python train.py --train_examples=97085 --crop_scale_min=0.5 --arch="convnext" --isotropic=true --norm="layernorm" --learning_rate=0.038
Rows from block 8 of a small image super-resolution model, named by matrix and row number. Rows with one number belong to one neuron. Each number is 128 + 24 x the weight over its row's rms, rounded and kept within 0 to 255. All counts start at 0.
After each neuron's rows are labels from the 100 images, of 14976, where the neuron reaches its largest size: "responds to" is what is common among them. Only what is clearly more common there than usual is listed. The data: microscope photos of single blood and bone marrow cells. In brackets: how many of the 100.
# gate: MLP gate (model.blocks.8.mlp.gate.weight, 336x128), inputs 0-127
# fc1: MLP up (model.blocks.8.mlp.fc1.weight, 336x128), inputs 0-127
# fc2: MLP down (model.blocks.8.mlp.fc2.weight, 128x336, transposed), outputs 0-127

gate.26 [133 145 168 187 128 111 126 146 101 150 150 138 129 118 143 124 143 163 138 117  82 100 128 138 110 148  92 149 135 127  95 113 142 117 158 119 164 101 163 116  90 131 109 136 121 113 164 157 164  98 178 137 138 157 130 171 125 131 132 120 120 124 142 145 110 119 125 112 135 112 100 135 170 137 137  97 100 122 106 155 111 137 141  99  74 135 109  81 142 131 180 147 112 107 109 115 111 140  94 164 165 105 128 117 147 129 116 143 128 154 130 116 141 157 109  60 152 137 148 159 129 149 132  69 148  90 161 107]
fc1.26 [115 112 105  59 113 144 118 123 144 125 122 106 137 145 122 144 122 102 140 128 180 157 121 126 149 106 151 127 142 135 162 152 115 142 111 142  79 153 101 146 159 142 149 142 152 129  99 116  69 152  91 116  93  83 101  88 125 127 136 133 136 145 121  98 156 144 143 137 129 151 155 122  83 125 117 166 142 112 130 109 145 143 122 155 183 131 137 182 110 120  82 123 149 132 154 138 151 129 153  93 101 123 148 125 133 141 120 113 136  91 127 141 114 132 150 200 108 107 106  92 146 127 133 184 115 125  95 135]
fc2.26 [128 117 155  80 135 130 131 112 119 114 131 137 138 140 141 174 141 112 150 132 100 113 129 138 134 112 169  99 108 111 122 108 113 145 140 116 118  89 138 136  85 113 152 127 149 118 111 104 108  90 162 116 130 119  91 159 140 189  97 129 134 123 134 119  88 123 143  59  99 120 126  76 139 123 133 108 139 138 114 113 127 129 147 125 100 139 109 100 165 145 168 114 143  95 154 121  73 119 125  89 120 119 155  98 188 139 147 142 119 150 115 149 102 137 135  71 158 147 106 141 131  77 116  69 105 144 128 138]
responds to: cell type: lymphocyte (34)

gate.178 [111 104 153 118 115 129 114 139  96 164 152 136 116 103 121 204 119 112 159 124 148 128  99 137 118 142 106 150 101 130 124  93 140 110 167 141 131 110 158 176 107 172  95 132 140 117 119 139 121 154 121 182  72 113 150  84 142 155 120 128 163 142 150 165 134 160 100 128 123  68 123 152 148 147 134 130 139 126 155  99 136 119 114 155 133 118  83  98 146 175  99  92 133  86 106 131 129 124  91 131 102 134 131 105 146 142 101 110 111  93  97 112 156 113 111 120 104 140 133 148 155 114 172 145 146 141 134 143]
fc1.178 [153 137 141 149 167 180 137 114 121 125  98 125  69 124 133 120 138 122 105  92 108 134 169 141 151 173 165 142 133 119 149  96 144 124 113 104 132 103 176 110 126 114 117 105  95 139 164 129  89 115 116 109 171 107 118 117 138 105 121 107 111 176 113 129  94 147 135 124  74 133 123 131 140 165 133 159 100  90  88 138 135 154 104 159 129 142 144 134 140 139 156 167 136 109  98  82 112  99 114 144 152 147 191 135 121 128  95 127 144 118 144 134 135 100 139  75 141 135 143 165  79 104 123 121 130 146 138 130]
fc2.178 [135 131 116 142 143 170 133 130 177 129 120 105 135 116 139 133 104 161 137 132 155 129 154 156  90 151 138 148 128 130 108 169 134 118 133 157 150 131 145 110  99 169 185 145  91 156 136 112 136 132  86 160  98 153 104  77 101 122 141 132 145 171 134 151 146 101  88 111  94  44 142  95 112 125 114 100 117 180 111 136 128 118 139 121 152 133 108 109 159 169 128 132 119 142 104 117  82 118 151 145  88 124 101  98 135 109  91 112 162 147 123 116 127 137 132 153 150 127 160 127 117 113 119  87 150 136 154 131]
responds to: cell type: segmented neutrophil (58); smear: peripheral blood (48)

gate.226 [ 82 156 149 155 130 144 134  99 147 127 135 158 113  87 141 107 132 114 126  94 125 121 119 147 103 147 119 133 102 112 129  95 106  86 108 172 153 123 167  93  81 162 131 101 131 144 140 131 102 143 136 120 142 120 150 111 108 150 143 106 105 106 143 146 134 137 109 143 127 184 117 125 116 113 127 182 109 130 168 144 198 126 139 129 153 148 171 100 103  96 185 128 143  79  90 109 126 116 101 112 114 118 133  83 143 145  72 121 161 111 156 107 142 150 136 144 105 139 134 142 170 130 129 135 112 137 138 148]
fc1.226 [161 102  85 145  93 102 122 149 147  74  95 120 110 124 118 140 151 162 136 107 155 122 143 130 134  94 153 175 176 148 117 153 133 138 121  96 125 117  64 150 158 127 141 134 117 140 144 124 171 145 150 109 147 118 139 136 127  96 151 168 136 123  96 135 120 132 173 130 125 101  85 126 127 192 126 124 151 140 127 114 118 113 105  87 117  85 153 105 170 133 119 104 113 152 179 140 126 178 136 164 144 128 112 127 145 153 141 116 123 122 101 122 124 137 114  70 101 114 112 110  95  94 120 146 113 127 124 147]
fc2.226 [122 157 108 105 122 148 153 181 147 103 131 102 157 182 121 138 130 149 121 113 130 123 111 106 108 160 149 158 171 156 192  91 120 105 129 147 121 105 101 113 122 139 118  77 151  72 132 112 109 145 151 140 147 137 127 156 159 139 120 118 114 108 167  95 135 117 117 120 121 144 144 140 137 134 108 171  94 151 109 128 120 119 140 117 143 102 168  83 108 111 126 114 114 143 157 164  71 128 135 117 185 132 154 128 150  80 114 176 147 114 133 162 148 142 123 124 122 105 126 129  93  82 120 109 126 148 133 145]
responds to: smear: peripheral blood (84)

gate.171 [148 166 142 165 125 137 124 152 120 126 111 133 152  97 147 128 114 142 135  84 158 105 106 128 112  78 114 126 137 145 119  99 123 144 111 138  82 159 119 145 121 131 108 179 135  87 146 104 135  84  72  93 152 134 142 158 137 190 138 125 150 192 119 112 147 120 137 144  96 135 125 144 126  81 143 133 142 135 109 132 108 125 170 108 140 101 148 128 148 151 112 141 117 124 133  91 130 151 130 172 172 159 142 117 120 138  65 167 105 125  84 146 115 147 107 111  80 120 152 139 103 125 115 111 113 119 117 141]
fc1.171 [124 105 112 144  98  90 145 132 113 160 132 162 113 136 136 131 165 127 165 129 139 154 138 139 166 121 160 120  95  97  75 126 131 122 163 140 133 133 158 167 168 127 136 124 160 106 143  79 152  97 165 161 150 138 170 125 142 113 134 127 112  68 153 100 109 136 126 145 124 128 150 122 127 131 131  97 151  89 144  99 156 157 129  99 119 157 132 124 102 118 131  97  78 136 108  95 129 110  97 112 115  99 112 138 122 111 119 119 109 116 127 136 183 140 108  82 178 132 109  90 167 147 139 117  89 139 165  98]
fc2.171 [147  93 122 180 142 100 133 144 131 121 137 129 133 121 101 117  83 119  97 142 135 151 150 134 120 115 194 128 131 129 139 147 119 136 102 132 134 115 148 132 108 135 167  82 147 142 121 113  78 135  46 118 127 149 155  89 138 132  96 138 104 177 146 132 147 123  96 128 148 126 119 128 135 153 166 126 156 169 123 151 111  96 160 147 145 169 134 143 148  88 182 119 118 138  99 128 163 155 143 111 118  90 134 147 124 109 126 115 133 140 160 157 156  85 119 148 136 109 149 139  74 134 163 143 111 151 109 126]
responds to: smear: peripheral blood (95)

gate.256 [132 112 118 157  99 150  98 141 176 123 154 115 130 128 119 142 130 123 116 108 149 113 156 169 129 116 137 147 174 157 137 122 154 144 132 108 146  44  97 118 141 119 107 144 117 117 117 127 180 137 120 117 116 109 113 117 134 115 122 168 112 131 142  95  95 132 130 157 157 211 182  90 128 122 145 131 121 137 111 135 122 168 155 157  64 122 136 110 109 154  82 142 143 143  96 150 127 116 114 109 119 129 158  95 122 133 128 126 133 126 102 119 110 100 154 129 178 134 122  86  84 110 152 128 116 124 122 110]
fc1.256 [144 107 152 127 181  99 130  98 112 148 148 118 156 138 121 140 130 113 119  74 113 116 110  94 118 139 131 114  85  91 133 124 140 122 134 147 128 138 129 103 120 123 161 107 138 156 144 143 148 132 114 150 140 157 131 116 130 121 118 124 116 108 101 127 157 148 150  95  87  76  99 113 132 184 120 145 176 155 144 115 103  85 131 136 191 135 172 148 165 154 139 112 133 116  97 132 118  74 137 128 132 140 141 128 151 163 115  98 105  88 147  96 138 122  96 146 147 109 121 160 184 117 133 127 164  78  99 137]
fc2.256 [147  98 128 109 157 128 128 167 113 154 154 133 100 154  99  91 152 175 102 101 111 108 139 134 155 129 102 112 141 106 161 120  90 126  93  96 111 116 160 136 141  91 157 115 105  68 165 127 129 114 135  95 109 143 125 122 124 128 163 135 102 120 153 153 109 141 143 180 132 148 152 135 164  93 140 123 145 149 126 118 101 148 140 103  61 119 108  78 113 138  95 123 147 141 117 143 121 150 120 145 118  99 106 114 127  87 110 199 128 106 155 146 129 146 149 105 153 155 115 124 115  99 123 149 148 119 161 158]
responds to: cell type: lymphocyte (37)

gate.146 [ 90 167 112 115 135 110 147 163 110 110 124 106 135 122 176 142  73 120 101 138 115 108 111 146 106 131 169  97 110 135 105 112 117 123 155 138 127 144 109 135 103 109 116 102 124 115 107 189 158 108 128 170 170 129  95 159 106  97 130 115 145 100 105 121 106 140 123 113 174 110 118 127 149 156  96 139 152  86 203 143 127 130  95  96 123 132 118 137 126 128 168  98 152 129 116 110 108  65 140 150 143 131 147 121 143 174 126 145 130 170 183 101 125 119 125 102 141 154 132 142 146 124 127 100 127 141 119 137]
fc1.146 [157  93 127 152 138 164 118  93 117 134 169 101 103 128  95 124 178 130 173 133 135 119 151 116 124 114 112 137 134 103 121 173 133 101 100 118 106  83 121 119 151 134 144 148 112 143 118  99 100 156 153  97 142 145 140 150 152  82 147 161 127 136 131 106 145 110 118 151 122 128 153 167 118  95 147 105 130 149  47 108 129 153 131  83 145 113 124 146 120 147 100 114 151 133 153 142 129 136 120 155 166 106 169 125 103 168 159 115 108 109  78 185 113 118 134 110 136 108 122 129 114 133 168 146 146 115  91  97]
fc2.146 [152 110 140 145 124 168 154 166 192 155  70 146 116 126 152 149  99 118 136  97  76 151 110 114 136 154  97 153 129 110 157 120 130 152 161 144 126 153  84 123  99 160 183 136 166  97 142 128 133 139 114 144 158  86 140 122 116 130 110 114 146 124  90 132 120 123 119 125  85 124 132 126 162 120 122 136 124 132 112 136 127 161 163 124 101 150 128  94 126 161 143 168 113 135 121 113  46 108 130 138 110 171 113 106 126 153 124 108 108 157  84 132 138 119 127 103 124 147 102 134 124 119  77 118 133 119 117 109]
responds to: cell type: erythroblast (33)

gate.45 [145 115 116 102 140 122 146 128 138  89 147  96 131 159 140 114 182 143 107 136  65 138  96 106 115 139  99 106 117 146 143 135 123 125 122 140 151 181 143 119 117 141 139 138 129  91 130 136 141 174 170 176 157 156  90 137 117 100 136 130 135 143 139 127 157 116  92 102 121  83 149 134 106 150 166  89 135 134 177  97 148 155 166  95 151 139 110 158 140 167 111 112 104 128  87 101 119 134 132 127 136 116 135 132  91 101 117 113 132 121 107 114 109 131 139 126 102 103 156 166 165 126 144  79 156  76 141 108]
fc1.45 [130 120 112 136 128 113 151 115 127  82 112  97 102 166 142 100 152 144 128 129 124  94 134 124 133 146  94 110 124 111 140 157 123 129 178 124  68 163 145 119  89 107 113 182 105  97 110 123 122 106 139 122 121 118 136 135 120 161 114 124  99 121 130  98 126  85 171 144  95 103 132 157 167 185 137 104 135 116  98 124 158  87 175 124 140 126 117 112 138 111 125 144 145 106  81 127 136 124 180 149 135 173 141 148 103 125 133 106 122 115  99 110 163 125 130 122 144 199 112 156 169 163 118 120 137 118 114 150]
fc2.45 [133 130 125  99  99  91 174  96 129 126 144 151 125 110 122 112 124 113 148 162 146 119 112 124 102 130 131 134 114 113  82 105 157 128  87 111  79  90 116 102 114  85 103 149 102 163 111  83 125 152 151 135 100 122 123 133 137 134 158 117 146 169 137 117 122 131 145 154 113 120 103 135  90 131 111 167 108  67 129 138 156 128 128 162 104 132 106 137 100  78 120 127 110 116 127 126 147  61 124 123 149 110 123 107  99 124 156 150 140 101 164 108 133 148 124 167  96 105 168 153 154 162 125  98 117 109  83  91]
responds to: cell type: segmented neutrophil (47)

gate.59 [124 134  88 149 129 100 146 143 143 123 121 133 139 133 128 155 127 162 123 118 100  88 109 115 114 115 134 104 139 116 124 112 125 138 151  82 153 100 144 139  71 133 168 105  82 138 192 137 169 113 147 119 139 139 111 142 134 116 128 150 131 142 176 174 116 126 122 207  96 137 124 151 124 118 161 117 155 142 147 151 129 124 112 119  94 142 119 136 145 161 149  94 123 126  90 128 111 135 109 111 145 139 141  98 181 105  91 151 128 200 117 142  83 161 135  82 139 111 147 123 133 111 144 109 144 147 125 110]
fc1.59 [136 138 151  81 139 157 129 110 109 146 125 113 130 128 110 130 132 122 158 119 162 177 153 121 141 137 129 145 108 142 147 132 119 107  82 164  99 127 107 116 203 122  78 123 167 133  46 125 102 145 113 129 119 111 148 139 124 112 143 125 131 119  90  94 139 136 148  67 167 140 135 106 134 126 121 143 116 133 143 122 126 140 140 142 158 109 157 159 120  96 111 155 122 134 155 136 149 139 137 133 128 116 155 154  67 154 172  99 127  58 141 126 150 127 114 170 125 123 114 139 133 154 120 145  91 133 128 158]
fc2.59 [137 119  86 118 128 110 149 129 120 119 133 135 138 130 126 123 129 121 144 144 136 155 107 102 146 152 114 109 136 121 150 105 126 121 124  98 110 139 137 112 137 118 113 165 137 120 132 105 104  98 129 131 115  99 139 182 163 129 138 125 124 125 133 108 125 163 146 151 141 100 126 134 112 152 142 155  81 152 113 162 157 150 102  81 105 108 142 126 166 114 164 120 121 112 151 131   0 159 108 169 126 130 125 169 145 140 143 115 138 160 151 132 152 102 130 112 157 127 148 139 136  96 108 100 103 122 115 127]
responds to: cell type: erythroblast (33)

gate.166 [111 155 115 134 149 132 157  95 154 123 116 152 159 117 119 175  73 100 113 129  97 114  89 133 112 146 132  97 173 106 112 127 133 179  89 103 109 154 143  75 127 123  96 104 165 135 123  91 122 107 107 123 138 129 102 130 131 149 163 160 110  91  97 148 122 117 117 125 119 134 136 144 149  99 115 199 143 133 131 123 140 143 157 147 135 137 115 138 141 166 132  96 163 119 122 117 123 147 112 123 106 114 152 119 151  92 112 128 112 100 160  90  77 139 126 112 142 129  85 110 162 169 130 152 121 152 171 164]
fc1.166 [138 127 122 133 129 116 133 143 127 128 133 137 113 165 138 100 164 128 118 134 135 135 161 111 159 134  90 139 110 125 159 125 124  95 172 133 179  89 157 169 138 135 141 136 145  86  99 143 132 142 168 119  74  99 141 121 121 158 115 101 137 160 202 138 116 155 146 118 108 113 123 117  95 139 149  85 137 141 133 143 135  89  85 129 136 118 132 117 122  75 127 155  91 123 113 131 133 121 138 137 160 139 128 148  82 113 153 140 182 122  99 150 159 112 124 134 109 122 147 113  96  62 130 118 131 125  88  76]
fc2.166 [103 137 135 117  84 113 120 148 121 115 145 167 111 116 162  99 101 122 171 133  76 146 158 111 132 123 132 155 155 112 141 101 121  62  92 115 140 127 114 148 110 131 113 161 127 103 159 173 146 136  99 145 158 144 144 117 112 127 105 142 109 125  86 101 143 116 113 122 120 174 137 143 169 105 110 181 158 169 119 133 109 181 158 145 108 112  86 167 111 127 125 182 103 125 147 115 129 119 149 155 128 141 153 121 137 177 132 141 113 134 110 138 158 137 117 135 101 170 106 115 150  85 117 156 139 119 113 111]
responds to: cell type: erythroblast (35)

gate.161 [ 91 116 132 147 172 109 139 117 162 160 133 137 142 155 142 113 134 110 105 133 152 103 135  93 122  80 122 145  98 154 125  87  89 118 118 129 132 134 155 123  96  96  95 121 167 161 119 116  92 108 118 148 129 141 145 133 118 139 116  79 148 157 129 138 132 154 120 123 103  96  98 159 121 172 154  87 103 156 129  94 113 133 143 106 117  79 108  98  96 134 104 131 132 170 167 140 119 160 177 119 149 123 135 141 178 137 149 152 120 144 138 148 118  87  87 136 120 177 120 149 156 107  88 151 162 121 115 117]
fc1.161 [142 113 118 128 160 134 116 109 182 143 111 145 127 166 114  94 105 101 120 129 142  93 111  99 113  91 128 116 117 148 121  84 104 160 102 170 111 158 140 114 116 125 125 156 157 143 113  99  60  96 127 144 148 128 155 111 102 130 125  91 100 134 149  97 133 161 127 136 127 119 112 140 140 147 122 126 103 169 143 124  95 103 127 176 120  89 150 118 124 103 144 153 101 115 146 157 140 172 162 135 118 168 138 121 150 103 121 148 129 165 145 155 111 106 106  95 127 140 139 186 168 125  73 160 145 123 106 155]
fc2.161 [145 155 117 154 112 138 101 156 157 139 136 135 115 125 144 117 119 140 148 114 142  96 174 115 146 134 137  86 136 162 108  79 101 140 153 142 153 131 149 127 138 104 122 140 132  81  76 115 157 110  75 149 141 120 159 145 160 135 114 115 167  79 132 143 148 116 118 128 158  84 132 164 121 122 134 144 100 140 117 135  42 136 146 139 134 116 103 108 135 102 121 132  75 152 148 167 199 123 117 109 133 110  80 105 137 153 138 163 130 134 151 133 147 134 142 148 113  95 111 119  96 126 120 153 143 134 146 138]
responds to: smear: peripheral blood (72)

gate.52 [101 117 113 134 157 190 139 143 136 110 112 160  87 143 150 138  96 152 119 121 121 159 134  90 143 131 145 150 123 116 166 158 104 156 135 113 161 124 107 132  98  90  98 129 169 129 138 152 163 140 140 179  95 126 144 156 132 124  74 115 102 114 119 111 145 121 168  93 120 129 124 133 150 119 123 136 140 142 103 104 123 104 106 137 150 110 100 120 135 122  77 171 130  89 145 139 115 147 102 155  81 120 148 126 151 141 149 125 141 133 106 163 123 167 100 111  84  96 133 109 145  92 179  70 131 143 128 116]
fc1.52 [104 142 133 141 188 176 127 175 146 106 108  83  76 154 130 147 134 146 135 172 151 122  88 113 137 133 157 103 119 132  80 133 120 153 110  75 104 146 104 115 109 120  89 142 146 145 121 175 155 114 125 137 144 131 147 137 175 131  86 118  64 134 111  98 130 136 149 124 124 114 122 155 131 172 140 120 129 142 112 108 144 158  97 104 125 124 112 118 135 124 102 109 123 153 174 131 127 154 140 117 139 153 109 131 150 113 141 125 136 143 121 147 130 133  82 101  90 152 158 144 131 128 116  59 138 122 135  93]
fc2.52 [ 88 116 186 141 164 175 130  77 166 143 170 114 129 173 122 133 137 108 105 128  91 109 104 102  90 158 144 144 129 128 105 143  72 139 149 162 130 109 134 106 159 151 119 127 120 150 149 144 114 141 169 155 135 130 139 125 156 104 122 152 106 151 128 138 134 127 133 128 141 132 147 153  93 140 111  84 142 121 116 129 140 108 112  85 128 113 146 109 127 101 143 115  69  88  90 122 145 153 113 120 125 108 110 100 114 130 152 131 112 111 140 127 147 138 152 125 145 109  82  65 116 121 144 102 139 166 117  73]
responds to: smear: peripheral blood (63); cell type: segmented neutrophil (58)

gate.94 [121 165 135 115 161 130 136  88 136 216 162 149 165  90 132 101  71 161 150 105 109  96  94  81 125 156  92 125 148 106 116 170 125 138 143 117  93  99 129 153 123 133 128 126 176 147 117  93 117 134  80 151 162 161 101  97 136 126 145 152 138 156 111 128 154  76 117 107 100 139 131 119 127 134 120 141 141  77 130 118 109 126 155 143  98 145 113 146 110 144 175 122 117 105 146 134 127 110 113 135 121 124 131 143 136 152 115 126 101 134 163 100 106 129 165 131 101 152 113 136 141 100 125 130 118 106 148 122]
fc1.94 [140 143 137 152 192 139 132 113 157 176 142 134 160 115 148  93  58 177 138 125 123  96  97 103 130 160 100 124 174 132  90 157 137 102 142 130 119  83 125 126 134 116 123 140 155 130 104  85 147 150 118 142 128 154 105 116 114 118 149 123 132 189 134 114 111  71 155 106 130 132 170 116 134 173 100 143 148 102 124 110 119 105 132 130  99 131 108 132 113 100 174 107 109 110 173 100 125  91 119 137 137 118 137 154 137 137 136 149 123 115 145 102  99 113 147  98 125 142 109 147 137 113 111 115 135 120 179 154]
fc2.94 [159 135 106 134 135 134 146 174 137 111 158 115 129 152 142  97 171 133 127 123 113 131  85 105  96 142 100 120 123 132 147 106 111 124 105 122 136 169 172 139 154 158 146 156 136 130 129 134 127  91 187 111 134 127 121 115 149 156 164 100 128 125 141  79  91 125 125 160 114  87 128 127 171 147 123 136 127 144  88 168 136 150 124  95 148 134 153  85 146 119 124 131  90 107 142 124 185 146  85 132 112 134 143 153 118  93 109 135 121 132 164 145 110 163 133 143 155 143 179 117 175 116 149  73 109  96 106 123]
responds to: cell type: segmented neutrophil (48)

gate.295 [168  82 123 110  99 166 144 124 147 177 118 126 141 132 105 145 134 120 160  98 131 152  85 157 132 122 127 118 101 132 132 149  77 111 117 136 147 130 108 130 143 137 116 148 153 119  97 116 130 103 148 149 127 161 110 140 100 180 126 112 122 147 120 114 120 128 100 123  98 150 140 146 153 103 141 138 155 128 120 122 183 113 115  89  95 111 114 132 128 102 149 114 101 171  94 158 139  94 128  93 122  96 132 142 124 112 112 143 134 178 157 114 130 140 175 123 113 159 110 104 141 122 106 140  59  60 174 127]
fc1.295 [108 141 155  98  92 128 110 111 148 118  91 139 132 121 102 141 156 143 152 175  98 102  92 113  80 147 146 148 125  91 160 159 130  98 131 118 101 110 140 109 143 150 147 119 122 104 171 171 111 124 135 140  89 155 149 178 127  96 124 157 109 122  93 155 178 141 132 112 135 159 155 142 144 146 128 150 120 131 133 132 102 139 169 154 109  79  92 107 177 126 127 125 106 104 138 113 114 193 102 147 150 154  85 118 154 139 158 133 118 156  89  91 141 115 163 103 145 115 122 120 107 124 131 134 128 122 110 128]
fc2.295 [119 125 109  84 137 121 138 122 107 125  54 152 105 119 160 172 120  64 141 116 132 135 161 135 119 114 149 140  95 166  97 132 148 134 121 121 100 111 101  82 153 126 125 135 112 167 105 131  77 129 136  90 118 124 112 106 138 148 109 107 112 136 164 118  72 110 146 148 131 124 136 125  86 148 169 113 155 112 107 154 181 147 142 163 128  97 116 118 145 128 116 154 122 142 130 126 118 144 153 111 151 132 135 128 117 113  97 165 130 138  93 121 155 123 136 119 128 148  93 133 112 139 152  77  87  75 102 156]
responds to: smear: peripheral blood (37)

gate.278 [101 119 132 108 137 104 139 132 143 101 124 102  99 119 169 129 124 143 150 113 101 121 112 139 102 131 123 130 143 107  97 117  99 132 121  97 125 109 138 139  60 152 132 146 144 174 104 172 102  81 166 172 142 121 172 118 162 124 128 169 133  94 109 147 133 136 150 144 136 122 110 151 144 130 154 154  91 158 145  94 134 109 144 119 135 115 137 122 188 113  81 156 147 195  95  80 129 176 145 107 154 141 129 114 150 128 154 113 126 118 104 104 142 112 121 123 100 134 152 142 108 112 104 138 114 147  87 162]
fc1.278 [112  89 143 159 140 158 133 138 118 137 129 182 151 119 113 132 146 108 151 145 134 111 104 113 140 102 125 111 172 186 140 133 147 147 125 116 123 122 114 125 158 104 145 106 116 117 122 141 137 124 113 130  81 143 170 149  93 137 128  99 125 127 118 104 108 141 175 141 155  88 126 143 111 162 157  91 136 115 122 127 109 161 170 159 129  89 126 157  95  76 171 150  73  92 139 101 126 121  81  95 114 165 103 164 105 112  81 134 128 138 132 138 133 134 106 127 130 168  96 119 174 125 148 114 143  95 134 115]
fc2.278 [105 188  91 166 184 163 110 123 115 101 129 141  85 118 118 162 110 134 110 122 120 142 151 138  78 148 146 104 125 167 157 159 154 125  95 116 131 124 110 111  88 131  93 124 104 124  91 127 143 102 118  94 122 126 134 112 101 109 146 101  93 116 135 143 168 164 154 133 168  78 112 134 142 154 130 154 128 102 151 128 108 101 157 163 110 114 116 127 149 127 139 143 150 134 147 129 150 100 134 127 126  97 102 102 119 118 141  79 144  84  87 161 110 155  93 104 118 143  95 151 126 117  98 128  96 144 105 123]
responds to: cell type: lymphocyte (45)

gate.6 [164 135 172 132 105 144 119 158 109 153 104 107 114 113 123 138 144 114 125 122 128 128 161 130 146 126 127 138 147 147 132 180 109 164 109 107 143 141 120  93 137 121 117 162 177 153 137  90 157 117 176  72 158 103 138 137  67 132 137 113 127 137 157 127 144 124 120  96  98 119 124 147 103 123 122 141 134 112 136 103 158 139 149 133 127 132 119 115 109 110  83  92 139 116 127 118 141 135 146 130 140  95  66 123 132 106  87 118  87 161  91 133 139 179 107 132  97 156 151 131 175  97 168 118 141  72 158 125]
fc1.6 [151 123 137 132 127 135 112 146 145 153 125 106 114 110 110 155 142 128 123 121 129 123 150 131 130 126 140 132 167 161 133 160 114 153 134 105 120 123 111  65 152 134 148 145 130 111 133  87 142 127 131  91 119 111  80 115  71 152 161 123 117 120 167 157  96 184 114 141  99 123 108 124  85 111 146 115 112 109 142 108 149  96 127 135 125 149 162 113 150 105 143 109 148 147 102 122 130 129 144 108 132  71  50  91 138 122  85  99 135 136 127 154 174 137 139 148 130 170 163 163 183 111 150 134 161 111 130  98]
fc2.6 [134  74  86 121 120 163 140 133 122 132 138 111 103 146 146 179  81 115 123 132  94 109 115 131 112  94 165 133 147 140  89 141 121 135 114 164 119  79 113 117 137 144 176 107 123 140 126 120 178 159 122 159 141 113 138 101 134  93  58 120 117 132 108 136 120 117 126 139 146 120 126 107 148 131 154 144 130 111 156  76 126 131 137 113 149 160 118 164 173  84 123  90  98 135 111 171 129 136 150 129 143 115 125  97 128 148  82 156 128 126 106 135 161 144 175 115 137 148  84 112 149 112 131 101  80 129 122 122]
responds to: cell type: segmented neutrophil (47)

gate.168 [120 123 134 131 108 105 152  85 119 185 120 129 102 105 129 112 126 135 113  70 126 148 118  98 151 133 129 137 183 134 134  93 132 130 148 131  57 158 156 129 129 125 109 112 129 141 138 154 172 141  93 135 152 106 126 122  97 147  96 111 116 149 144 143 134  83 142 136 139 144 159  76 126 109 146 159 107 123 147 123 128 103 182 119 123 152 105 140 141 108 157 146 117 121 133 121 124 138 101 111 134 122  98 130 107  96 154 147 123 154 143 119 179 149 153 113  69 129  95 115 117 101 127 160 171 115 195 149]
fc1.168 [183 127  79 147 118 143 137 111 124 116 123 135 126 145  86 126 150 112 150 104 155 142 180 145  84 151 149 153 161 167 163 155 137  96 111  69 117 175 127 134 110 136 151 170  98 118 151 134 119 141 139 116 138 114 116 134 130 131 128 127 121  84 117 140 108 163 167 148 156 153 116 114 123 156 130 109 118  68 132 152 128 141 144 106 156  70 138 120  92  99 121 126 116 167 141 138 131  93 121 108 142 123  79 122 141 151 125 107 123 139 109 162 125 119 149 130 174 101 130  89 136 114 119 137  97 106  83 111]
fc2.168 [129 160 144 114 104 128 123 142 139 138 140 152 103 129 143 114 138 108 160 122  92 123 127 108  96 130 139 126 128 106 117 148  89  90 123 160  88 112  79 119 139 145 186 127 175 114 130 183 110 147 134 127 149 180 141  57 124 105 128 100  86  89 157 138 123 120 112 149 153 135  99 140 113 142 130 131 135 106 151 143  74 168 170 155 135 117 131 128 119 126 145 124 131 112 152 163 147 148 135  91 109 141 162 141 127 122 144 126 150 126 129 149 140 127 112 117  82 166  82 111 133 121 148 157 144 108  66 109]
responds to: cell type: segmented neutrophil (49)

gate.279 [112 120 157 157 134 190 164 152 139 127 139 169 126  92 124 110 134 133 133  93 161 167 111 140  89 139 160 140 121 140 119 116 118 104 133 131 135 144 101 147 118 137 134 155 173 125 124 127 136 101 136 113  98 130 107 141 134 126 138 118 111 160 107 106 164 134 143 168  97 101 126 125 131 108 106 120  74 123 170 135 159 116 105  74 108 145 136 105  85 109 152 124 162 153 122 122 148 184 144 133 137 116  87  84 138 137 101 137 147 135 119 144 107 159  54 102 114 154 148 149 161 123 111 134 148 124 103  82]
fc1.279 [ 96  97 131 126 116 129 187 101 114 176 164 142 146  85 105 142 120 142 143  70 164  96 105 134 180 162 153 111  79 148 106 160 120 154 143 115 104 164  68 111 142 131 158 124 133 126 172 101 121 134 132 140 148 155 116 146 164 129 109 139 119  88 135  73 124  88 152 134 130 162 100 143 123  83 123 116 119 113 120 107 127 120 129  99 134 115 149 120 113 153 154 122 147 125 111 100 106 112 131 153 105 116 143 129 137 171 122 162 153 144 131 157 164 158 156 131 145 110 136 113 113 116 145 133 128 106 107  92]
fc2.279 [ 87 109 200 140 164 150 148 138 123  86 174 117 106 100  85 139 158 113  96 189 150  81 128  95 132 129 154 109  81 112 114 110 130 113 149 152 125 131 150 162 145 106 120 132 138 132 141  93 144 102 120 157 147 115 129  95 160 105 126 129 152 147 139 141 127  65 103 143  90 173 103 160 111 111 149 129 132 112 137 125 126 141 155 144  86 139 135 164 150 139 121 109 136 164 119 157 135 132  83 125 150 118 163 159 125 109  87 131 110 105 124 129 108 118 114 123 131 131 108 129 107 114 122  84 153 144 125 126]
responds to: smear: peripheral blood (72)